config.toml
train_examples = 90422
image_size = 64
grayscale = true
horizontal_flip = true
downsampling_factor = 8
encoder_channel_attention = "se"
encoder_kernel_size = 5
encoder_stem = "deep"
decoder_upsampling = "transposed_conv"
learning_rate = 0.0045
max_grad_norm = 5.0
Rows from block 2 of the decoder, named by matrix and row number. Rows with one number belong to one channel. Each number is 128 + 24 x the weight over its row's rms, rounded and kept within 0 to 255. All counts start at 0. After the name is the row's rms in percent of the matrix's.
# convs0: first 3x3 conv (decoder.decb.0.0.convs.0.weight, 144x144x3x3), inputs 45-53, a 3x3 kernel for each
# convs1: second 3x3 conv (decoder.decb.0.0.convs.1.weight, 144x144x3x3, transposed), outputs 45-53, a 3x3 kernel for each
convs0.20 093 [144 142 148 136 184 108 132 174 151 132 168 102  58 174 125 130 106 157  97 115  92 130 131 126 127  62 135 100  93 121 101 104 117 119 107 141 108  97 119 101 133 130 127 142 119 119  93 151 132 164  98 101 126 131 113  77 133 154 130 115 140 128 110 102  89 136 159 163 111 138 132 138 129 134 134 118 110 161 110 106 125]
convs1.20 098 [135 100 126 154 117 159 120  77  77 143 111 166 115  87 131  87  70 135  94 138 119  42 118 111 117 127  62 121 146 188  91 128 151 147  80  90 115 108 120 152 195 149 151 126 126 127 136 170 139 120 108 148 156 154 135 138 135 132 110 127 137 134 115 100 110 141 142 110 109 144 123  73 104 128 105 120 135 133 125 122 110]
convs0.21 091 [125 132 112 133 131 117 108 109 105 133 118 116 131 110 117 118 118 116 128 128 129 128 135 132 128 128 121 113 134 124 121 136 124 121 129 129 130 133 119 126 135 126 111 121 122 127 134 110 139 130 129 109 130 116 126 127 127 123 127 129 129 127 126 126 127 117 128 150 134 117 131 118 120 120 116 123 128 112 126 122 126]
convs1.21 049 [103 110 119 121 128 142 108 123 129 166 160 155 144 160 146 141 157 153 138 135 136 141 123 129 129 117 108 125 170 201 128 171 201 122 146 183  86  84  85 133 137 127 128 140 139 143 141 117 113 134 110 111 103  94 113 107 109 114 107 121 122 115 120 179 179 128 163 144 112 109  88  63 141 145 144 142 130 146 132 144 136]
convs0.22 073 [166 164 121 147 151 112 126 123 104 154 138 114 172 144 132 145 141 113 110 122 128 121 155 156 117 140 133 119 131 125 118 134 129 115 128 129 141 149 132 141 156 141 124 140 130 132 147 124 142 165 138 128 142 129 166 166 156 168 174 165 165 164 161 124 149 119 140 170 149 126 150 138 148 144 136 170 166 141 166 160 144]
convs1.22 071 [132 127 138 143 128 139 120 106 120 114 114 111 112 114 111  95  89  94 128 130 127 116 100 103 119 107  94  53  92 115  43  82 116  47  73  94 133 122 116 173 161 148 169 172 158 147 129 119 128 113  92 125 101  92 109 114 112 107 112 114 109 113 107 186 177 143 159 146 110 118 109  83  93  95 100  94  87  99  91  92  94]
convs0.23 087 [120 121 128 114 108 124 131 121 124 122 135 120 132 144 130 138 135 139 120 123 124 122 134 131 129 139 122 118 134 135 110 123 138 107 115 132 123 109 107 104 101  97 116 109 110 101 104 110  93  92 106 103 104 111 115 120 115 120 128 118 113 123 115 113 108 110 109  97 109 114  99 112 121 126 125 128 134 132 127 131 123]
convs1.23 067 [194 164 154 155 115 107 159 118 129 159 162 124 160 153 107 134 119  77 151 116 119 138 135 145 141 153 160  99 117 124  97 104 110 108 113 122 149 184 204  79  93 135  85  94 140 156 149 121 190 174 117 153 139  89 134 137 127 140 147 136 134 135 131 124 107 103 129 112 101 140 118 107 126 112 130  99  79 107 105  83 114]
convs0.24 098 [142 137 129 117 156  69 129 159 122 140 164 143  67 139 139  73 127 168 137 102 136 110  94 106 114  26 113 111  91 113 151  74 116 139 126  80  99 100 117 119 120 110 129 166 120 108 100 160 130 151  59 104 143 129 118 120 140 116 159 109 131 127 123  95 114 150 135 155  95 133 111 125 156 128 121 127 124 155 130  96 159]
convs1.24 096 [171  62 115 172 114 142 132 109 126 148 113 163 117 107 172 124  98 163 124 174 124  88 154 110 116 145 125 106 134 166  59 157 139 141 120 119 120  46  94 119 140 133 142 118 104 147 115 168 167  78 136 148 161 135 134 132 138 128 120 132 133 136 129 104 136 105 148 117 122 120 120 135 110 147  99 114 162 122 123 111 125]
convs0.25 075 [130 123 138 130 121 130 130 118 129 109 128 101 103 157 115 119 135 119 105 114 101 115 123 116 117 123 126 110 139 144 102 118 148  97 108 135 152 124 129 132 102  95 135 118 116 126 114 132 107 111 111 115 106 119  96 105  95 103 106 101 101 106 101 135 114 131 120  94 109 113 104 118 104 116 123 113 131 118 119 133 114]
convs1.25 082 [196 169 163 174 126 121 178 136 137 142 136 120 142 150 109 114 112  92 164 122 130 136 127 143 156 145 146  93 114 118  93 106 112 114 115 112 178 200 210 106 115 148 127 123 159 182 161 126 188 182 123 165 144 115 129 131 130 139 146 128 130 134 122 152 140 143 147 129 133 166 143 135 105 108 122  94  71 109  93  91 107]
convs0.26 090 [113 122 129 117 109 119 129 123 127 121 138 112 125 147 129 137 136 132 118 124 122 125 134 131 128 134 122 123 133 134 113 118 137 104 119 127 124 116 106  99  92  91 121 107 113  98  98 107  91  99 111  98 101 108 112 117 118 121 123 119 114 118 120 111 105 114 105  99 112 113  96 112 119 131 130 130 137 125 124 131 125]
convs1.26 067 [199 175 147 171 114 104 159 117 117 167 155 125 168 149 110 133 122  80 144 113 128 133 135 150 142 153 156 109 118 123  90 107 115 107 120 127 162 189 201  86  96 135  81  90 142 158 157 118 191 179 116 156 136  87 132 140 135 136 143 135 133 139 135 125 109  99 125 104  97 141 118  95 118 111 128  91  87 112  98  86 112]
convs0.27 077 [123 129 135 123 110 123 127 136 130  86 128 104  82 147 112 111 126 125  93 107 103 107 120 116 122 119 115 114 142 140 108 115 138 110 119 141 140 122 109 128  96  90 141 133 115 112  97 110 108 106 112 104 103 120 100 106 103 105 109 108 101 108 105 128 102 119 112  88  98 112 102 118 114 124 123 122 118 117 121 133 119]
convs1.27 079 [199 174 154 183 135 118 177 129 132 157 150 124 154 170 105 121 121  91 171 128 136 135 127 141 150 146 151 100 128 125  93 109 123 111 120 125 174 195 213 110 113 149 114 120 153 186 168 133 201 187 118 177 153 111 129 134 123 138 136 124 128 132 126 156 140 136 151 135 128 173 146 136 114 114 127  87  85 108  81  77 100]
convs0.28 106 [117 178 162 198 109 151 143 178 131 148 146 134 197 120 126 155 109 114  90 104 148  65 148 165 102 139 147 137 146 168 126 106 215 134 103 221 143 180 143 159  80  98 129 125 122 109 151 135 171 118 132 145 131 118 137 142 138 151 101  92 151 126 137 138 146 120 146  95 134 128 146 145 108 128 161 130 125 144 127 159 145]
convs1.28 122 [162 143 110 104 218  42 144 105 108 138 140  75 118 154  86 138 131 101  85 140 178 158 129 143 148 152 110 120 125 136 131 117 141 117 163 152 134 131 121 139 147 121 146 124 121 151 164  73 145 170  97  91 162 133 124 133 124 128 145 127 132 127 131 152 217 155 152 164 137 158 157  87 124 108 152 136 133 122 146 119 125]
convs0.29 093 [129 132 111 137 135 117 115 120 108 134 114 115 135 114 123 128 122 119 121 129 130 124 131 128 117 131 127 115 125 123 120 130 126 117 132 122 122 133 121 132 140 127 113 122 120 120 133 111 134 137 128 119 126 114 126 123 124 126 127 125 125 121 122 127 130 114 135 140 128 129 133 122 118 120 110 127 126 109 125 118 120]
convs1.29 045 [119 105 122 121 118 139 118 122 136 162 165 161 153 159 148 127 153 141 139 134 132 144 126 120 140 101  98 108 153 187 124 156 198  98 139 171  91  91  83 149 138 135 141 146 144 145 137 110 123 129 100 106  95  91 111 117 118 108 104 118 112 111 123 193 179 133 163 158 106 106  95  54 134 144 148 142 119 133 132 129 131]
convs0.30 104 [118 154 146  93 123 151 105 158 175 115 129 113  94 107  97 101 127  88 136  63 119 116  98 100  96 100  90 144 122 117 133 138 125 132 136 140 138 137 142  98 116 121 128 122 141 113 152 104 133 117 193 122 129 144 107 110 124  71 139  81  95 128 107 135 108 118 120 114 170 128 139 130 109  94 166  89 113  90  97 133 129]
convs1.30 109 [ 87 123 172 132 108 243  89 100 158 128 123 162 121 114 161 116 117 130 149 136 113 143 119  85 142 133 118 136 177 116 180 169 111 138 107  93  76 110 142 165 156 165 102 111 143 115 125 183  82 121 148 151 134  84 136 125 136 144 115 131 132 132 133 105 126  84  89 122 105 109 116 107 115 116 127 158 103 145 106 120 144]
convs0.31 074 [161 151 124 143 150 118 129 119 114 161 138 115 170 142 135 150 139 129 118 122 133 122 154 161 121 150 139 115 129 117 122 133 129 123 134 137 130 152 134 133 156 136 121 134 132 126 139 115 149 165 146 130 145 133 159 165 160 167 173 168 158 161 160 114 144 119 139 173 152 128 157 139 154 153 137 162 168 148 160 156 149]
convs1.31 068 [124 126 127 128 121 141 108 113 115 124 123 111 107 110 103  89  97  85 133 116 119 114  91 108 116  90  93  53  97 128  50  84 122  48  69 101 131 128 122 171 166 151 172 168 152 154 130 125 121 112  97 122 104  95 111 106 111 113 113 118 106 120 107 180 166 144 150 137 110 113  95  75  91 100 107  91  85 106  93  89 101]
convs0.32 102 [165 123 144 144 115 166 135  79 117 139 144 147 175  91 142 118 146 153  83 100  93  99 110 125 111  95 114 167 147 121 130 224 111 176 169 169 111  99 125 127 167 128 140  83 124 146 136 115 112 160 148 162  95 119 122 136 134 104 159 141 127 117 136 110 149 133 110 167 106 141 116 141 160 123 138 114 112 117 113 137 134]
convs1.32 119 [107 161 120  97 162 108 103 133 104 134 121 127 142 183  82 159 141 112 122  91 107 138  73 133 138 112 108 128 126 131 143 123 234 131 103 154 142 170 115 138 182 162 102 112 110 133 138 109  96 160 102 126 131 128 133 131 133 140 130 134 136 139 129 121 134 166 147 144 141 139 115 116 123 119 148 125 135 153 125 136 116]
convs0.33 110 [146 126 118 141 105 108 138 115 127  60  98  74  41 142  89 108 106 107  73  78  93 104 123 162  93 139 149  68 102 115  76  88 128  83  91 129 150 125 138  84  84 112 111 124 120 125 119 133 137  81 100 141 107 116 134 125 140 132  88 120 154 133 125 129 110 122 130  87 135 122 110 136 124  88  98 142  91 147 158 146 111]
convs1.33 129 [131 151 113 182 146 109 135 111  94 138 119 154 150 137 129 111 104 112 168  84 109 102 125 124 138 141 140 106 116 120 127 147 136 114 119 137 107 155 161 119 112 136  90  82 113 141 148 144 167 164  89 117 105 126 119 124 112 123 130 125 123 127 117 148 141 159 135 144 136 154 137 126 123 159 126 122 145 118  92 122 109]
convs0.34 113 [100 125 155 101 138 162  97 144 168 115 126 117 102 141 127 101 134  93 156  95  85 137  99 100 143 129 103 133 141 117 140 162 145 124 135 145 115 129 120 100 110 148  88  94 120 115 135 119 122 121 190 115 117 153 114 121  75  67 129  83  91 133  94 123 111 115 137 121 156 120 121 129 117 101 105  87 113 122 101 109  99]
convs1.34 129 [110 110 178 126  96 253  95 136 152 117 118 181 119 105 186 118 136 129 152 136  96 147 116  82 132  90 118 142 170 128 151 173 112 151 114 128 120 128 141 162 157 166 139 142 137 109 105 185 107 114 145 114 119  63 149 120 133 142 123 138 139 123 134 114 134  75 111 129  87 107  93  87 135 125 126 140  92 150 142 129 150]
convs0.35 138 [127 127 115 126 126 127 125 117 124 127 123 125 137  91 133 108 107 133 154 128 157 117 114 131 122 134 115 118 122 112 121 128 116 123 128 121 117 121 114 120 133 128 114 121 111 123 117 101 126 137 118 121 124 113  88  73  94  66  85  69  72  67  87 117 125 110 121 141 113 117 124 112 130 110 128 112 118 113 108 115 120]
convs1.35 089 [120  97 113 112 135 123 127 125 129 152 142 160 133 129 144 141 131 152 156 149 129 145 118 118 129 111 113 155 139 165 145 154 195 152 135 162 113  94 121 150 177 159 141 134 146 133 136 116 118 108 107 125 104 119 132 140 132 135 156 134 127 135 131 124 140 109 148 142  96 110  82  94 158 126 141 154 148 142 135 126 138]
convs0.36 108 [137 131  91 135  93 124 118 124  92  83 107  95 106 134  67 116  94 112 115 137 122 148 135  87 123  57 163 123 130 118 117 139 138  99 149 132 142 141 139 113 113 169 116 131 145 113 110 101 114 103 151 139  96 124 129 104 123 129  75 203 142 108 151 129 101 117 101 109 164 123 102 128 170  90 138 166  91 160 126 109 135]
convs1.36 128 [154 154 114 116 162  83 129 140 161 162 159 101 142 186  98 138 127  87 103 110 143 123 100 139 126 144 117 138  95 117 109  79 138 118 125 145 144 144 106  98 121 120  93 131 150 162 144  70 149 156  43 101  98 120 119 123 123 126 140 119 122 120 130 111 138 157 151 130 113 129 146 105 115 135 134 104 127 155 113 141 125]
convs0.37 098 [146 159 146 106 153  97 136 161 118 148 154 143  69 128 134 120 133 150 108 108 147 117 103 125 110  87 109 107 103 119 152  74 132 145 125 113 105 110 115 106 113  93 128 158 133 129  90 155 112 157  64 108 122 131 143 125 127 126 155  96 121 137 118  96 117 148 137 149  71 135 113 134 148 141 119 135 122 142 123 117 152]
convs1.37 107 [163  82 135 194 128 135 127  88  94 147 125 154 126  99 150  99  90 145 113 142 133  75 150 118 138 148 136 113 125 178  59 188 161 128 103 111 136  59 108 152 197 152 128  98  97 143 143 115 154  74 142 121 158 146 142 132 140 135 129 133 131 130 131  92 142 103 151 128 118 112 101 141 119 115 120 114 174 117 134 105 115]
convs0.38 114 [156 108  63 121 100 120 131 138 110 121 119 131 131 128  61 116 127 138 134 150 103 128  62 172 104 100 147 131 110 101 119 166 152 135 159 122 130 130 101 130 132 125 138 147 136 131 114 107 138 123 150 141 117 112 117  97 121 119 115 255 129  93 114 138 112 136 126 136 152 136 112 112 128 132 102 119 129 148  92 117 111]
convs1.38 131 [107  89 115 151 130  82 140 142 141 138 144 102 181 167 124 156 141 102 149 142 147  64  99 130 129 130 126 124 103 166 104  98 131 132 104 158  78  82  91 132 159  97  99 129 121 122 164 118 167 137 117 115 121 127 123 129 125 114 131 121 125 119 121 104 139 156 138 130 130 132 130 126 125 114 134 116 125 122 131 118 131]
convs0.39 130 [124 119 111 124 125 120 124 117 120 140 107 135 139  86 144 118 106 137 131 118 141 117 104 127 119 121 108 116 127 106 124 132 106 125 139 115 119 122 121 121 137 129 123 126 111 131 128 107 129 135 111 124 127 120  80  78  96  74  93  69  88  81  91 122 130 110 120 135 112 119 123 108 118  99 111 108 114 114  84 100 113]
convs1.39 082 [113  89 118 119 133 138 119 134 127 143 147 155 131 137 152 140 136 148 176 161 141 166 122 121 153 115 123 141 133 166 139 141 179 147 130 167 101  79 106 135 154 144 134 139 146 128 130 126 129 106 112 133  99 106 133 130 131 130 145 137 130 140 128 139 142 116 161 132 100 123  77  92 154 130 146 158 146 145 134 138 139]