Rows from block 4 of the decoder of a small image VAE, named by matrix and row number. Rows with one number belong to one channel. Each number is 500 + 50 x the weight over its row's rms, rounded and kept within 0 to 999. All counts start at 0. Numbers have three digits each.
After each channel's rows are labels from the 100 images, of 14976, where the channel reaches its highest value: "responds to" is what is common among them. Only what is clearly more common there than usual is listed. The data: stained colorectal tissue patches (NCT-CRC-HE-100K).
# convs0: first 3x3 conv (decoder.decb.1.0.convs.0.weight, 96x96x3x3, each kernel summed), inputs 0-95
# convs1: second 3x3 conv (decoder.decb.1.0.convs.1.weight, 96x96x3x3, transposed, each kernel summed), outputs 0-95

convs0.13:504533550473523363496460509569460567522526540505515501479526441500480533534427480544485519545524522547476537464492494322508523534506523541406515469451483477611548509435572461505501502552531529516515587523534517445508494569489550573521510483638468524511615499517580419582553517430490570559
convs1.13:498495435563463577510476476535542506477476509447472487548567562551510496543510451427486478459480442533546408587548510554483491494491482523538483531513520528434506492582439552490441487405501530472500441505560513570476595462450381408458490548382630523453475436471447503436514513538595403573
responds to: tissue: lymphocytes

convs0.90:564516509521601536608534557540552536526515514510547509564494535487424526570413466449469457506516650447537502545541512504534540425538498508565536547572552536493537524532500524540603521463593543536543523506514571541527572516567475543550594543485564536574478509533541437508539558554561396559
convs1.90:443456501467444485488477413448501533437473522422510468483496491500438457411458432529458459422399497470468489472446488493484474415466510483450465468474477454453529441501490474474381482436490519448479499452494326468507474454491424437437483562428496381376489469458425449475531528473440501436
responds to: tissue: normal colon mucosa; tissue: lymphocytes

convs0.0:466356491477399496508494393522477426506503414411426487470473472479517481460518539467467479476468431508494488508478496506482479531480412516502481490469472488407405482481530486477366495543409529474434460405468397503422497413459538456427455508543516454369560479484478503490405509522477518504
convs1.0:457507466561505495517525409520566456473516451452422531579529551510545523569641606489521464533504533557568492631612449533568565557536472491550579509550543529517443539545488574555502575492543504532479510506540491522427544513436500494417592463501524526457495404545530478470443496574535501526
responds to: tissue: adipose tissue

convs0.72:483465449483409574510486463549514480481551468481387496511480463504483578468590551427519506509510475493520483595645486568488496462495464524581496491555490619482456492470550518500471506469543583482469415471476503499415514458402493543463568482542580530484488478489467462454465659603533466553
convs1.72:509488566477545465471476496423494501488465500515519474472488480466396426493404415600543549458525468502402564311432514425487495411485499478440490453433486448509505488449533456488461490593456465491523503506462503449505464514494573456564464501513387451462444519479516520575504450430435562422
responds to: tissue: lymphocytes

convs0.58:578557523536563520539530577531544546538562555538539516562550538538531552547556539522543521569541523540545514552617524538527537553540538506572534550543549579564565531547508529542575517486553501546546528568554630581536541553538493560553575517520528601597492537536550530513562561542558514541
convs1.58:447496441481431569494456469452484536451433536463497464487548487508520435459453489435483465444468422496533466484444547472462468521464513562452468467445478447370529461521475486465355467507437573461508396509559379452499485405473513395483434527509493417410527467450417431472535506454466499452
responds to: tissue: normal colon mucosa; tissue: lymphocytes

convs0.2:456406484485396510509494356516479437502500428429445492477473485474515480444507529462471482478468425503502482511471501502487486528483433522504487495468478486385423488490525490480331495543403531486452446432468380506439500401467532450438446510528512452336551486487463506485429505524480527506
convs1.2:466509480556505479514527432520553461480547452462430528566507548488543539554671601485536486539508543546561498640615432538553554552537469484554567515561537537522452533535490568550524562467543489533471521509513515520434536515435486518424607447493533550476483411542537479473454499590546493548
responds to: tissue: adipose tissue

convs0.20:458371488484403506509496355514482428502502425414443493476470485478514483457519531457467482476467434504499481514480498511488484532486421522506491497474476494390417486488526490484358497541410531484440454424471395503433500395467533449419455509530517452348555484487474500490421510524481523505
convs1.20:469509479550508487514526424527551457476530453461428535563521556497541535563662605486535479540507536542567494641614442533562560559538482495556573509556537538514444527534494578545511569480543495530478518501521508520433549508431492512418609453498521541463485407545525481480460494590549504539
responds to: tissue: adipose tissue

convs0.44:499640550507591502512500535446525527481500543514560488530561521582474464604477497526463478476460632537516509479535508478502519487511556455514510515553526515641546504550449495519554498467630507526495598531587524521542516656606488511537591518498495489545454532517587462479558541504501483485
convs1.44:455468480498480481523455429493510559445469573433514442511534506523447466535494448410442466439440516486534442432510467492451434466443545447503437489502486519472567401525480519442361442445557498403493500468543329524510508467500470435456494526441498383399455484440539549492577527461479491500
responds to: tissue: normal colon mucosa; tissue: lymphocytes

convs0.37:460374491480398501509493357516482425500503421422441491478469483482509484457510530455463482476469426503496481509471493503487484532485425520503487493473479490391405486486526488482359497534410526486439457419468385507436498401465527451419450506529514451356551487488469499487416507519480516505
convs1.37:462505474557506492510519419527556451475537447451425535578517548496540529554657595492526472535507535544567499637614436531556559560536476496557572513560547534521447540537494584544510566491541489532472505497524502521431544514430496511423604454500528536466490406540529482466451498589541500534
responds to: tissue: adipose tissue

convs0.29:452403488485394503507494357511482434500496431426445496475469482480515480445508529457475479477463426504504481509471498505489486530485434527503488494465474484390421491482529490480339494544404532482448449428463384506440500404466532447431452509537515449335552488489469504491430509523476522505
convs1.29:465508477553504486512530434524544454481532453457435530561515560504543534564661600491530475539514547547564502644623438534561555555535477486555571516558539535524444540548498573544520565477544488535458516506520509518438545514437486520427603457492531541470482405540530479476448498588545495540
responds to: tissue: adipose tissue

convs0.11:534589505520635522512509540471531531479463540511550511546597529573484474656467505534470448453496646535537514490549545497522524497522543507535528514551535522588549522559489510529583512482625488532516575570617566521536508599562510516510569573508503508558477497522585466478550501512502464492
convs1.11:437477495483467479511461424464500548436450555429524449503521492513445442512472435458438476424439513489507442417494469478471456434450533444479459462486482470458543417510469494462378468427552507427485501475524325506504481457509454417458492515421467361386470494446502571490547487463438498458
responds to: tissue: normal colon mucosa; tissue: lymphocytes

convs0.53:464330502487457493510502449516482375491502360388395493479478483490509493475537525462481458478474455502490476506503481504487489526487362498515488496508475511435342491489503490486435493520435507485442467430481424513388501436452513467438492495523512447432537464491485499492353507518485509509
convs1.53:450534487552528499496504409493569453472484453437419519585563557502549482540622616492523463511497516557556513616582468501571583549532474502529586488521546513524428540549474577544489583539525511524486514529570482487425544536417506466420589460530503516447509379532525459478443483558512539494
responds to: tissue: adipose tissue

convs0.8:457384485484392501506494363514479430502504425423441494474467482477511479451514532460470479478462428501496483512471499507487485526483430522501488495464475488392415488489526486482347493537408530483445453416468389506438498402463530449428447510535511452349557481488468501487425502522479520500
convs1.8:464507471559506488521533423526549458476532446457430524565514560501539533565654599496525479538512546548564507643617434536558563549539475492557567512561548534521445535537496577553514565483547489532473520504528502522436548514436492512423603458500527533467479408545528479475449495584546500542
responds to: tissue: adipose tissue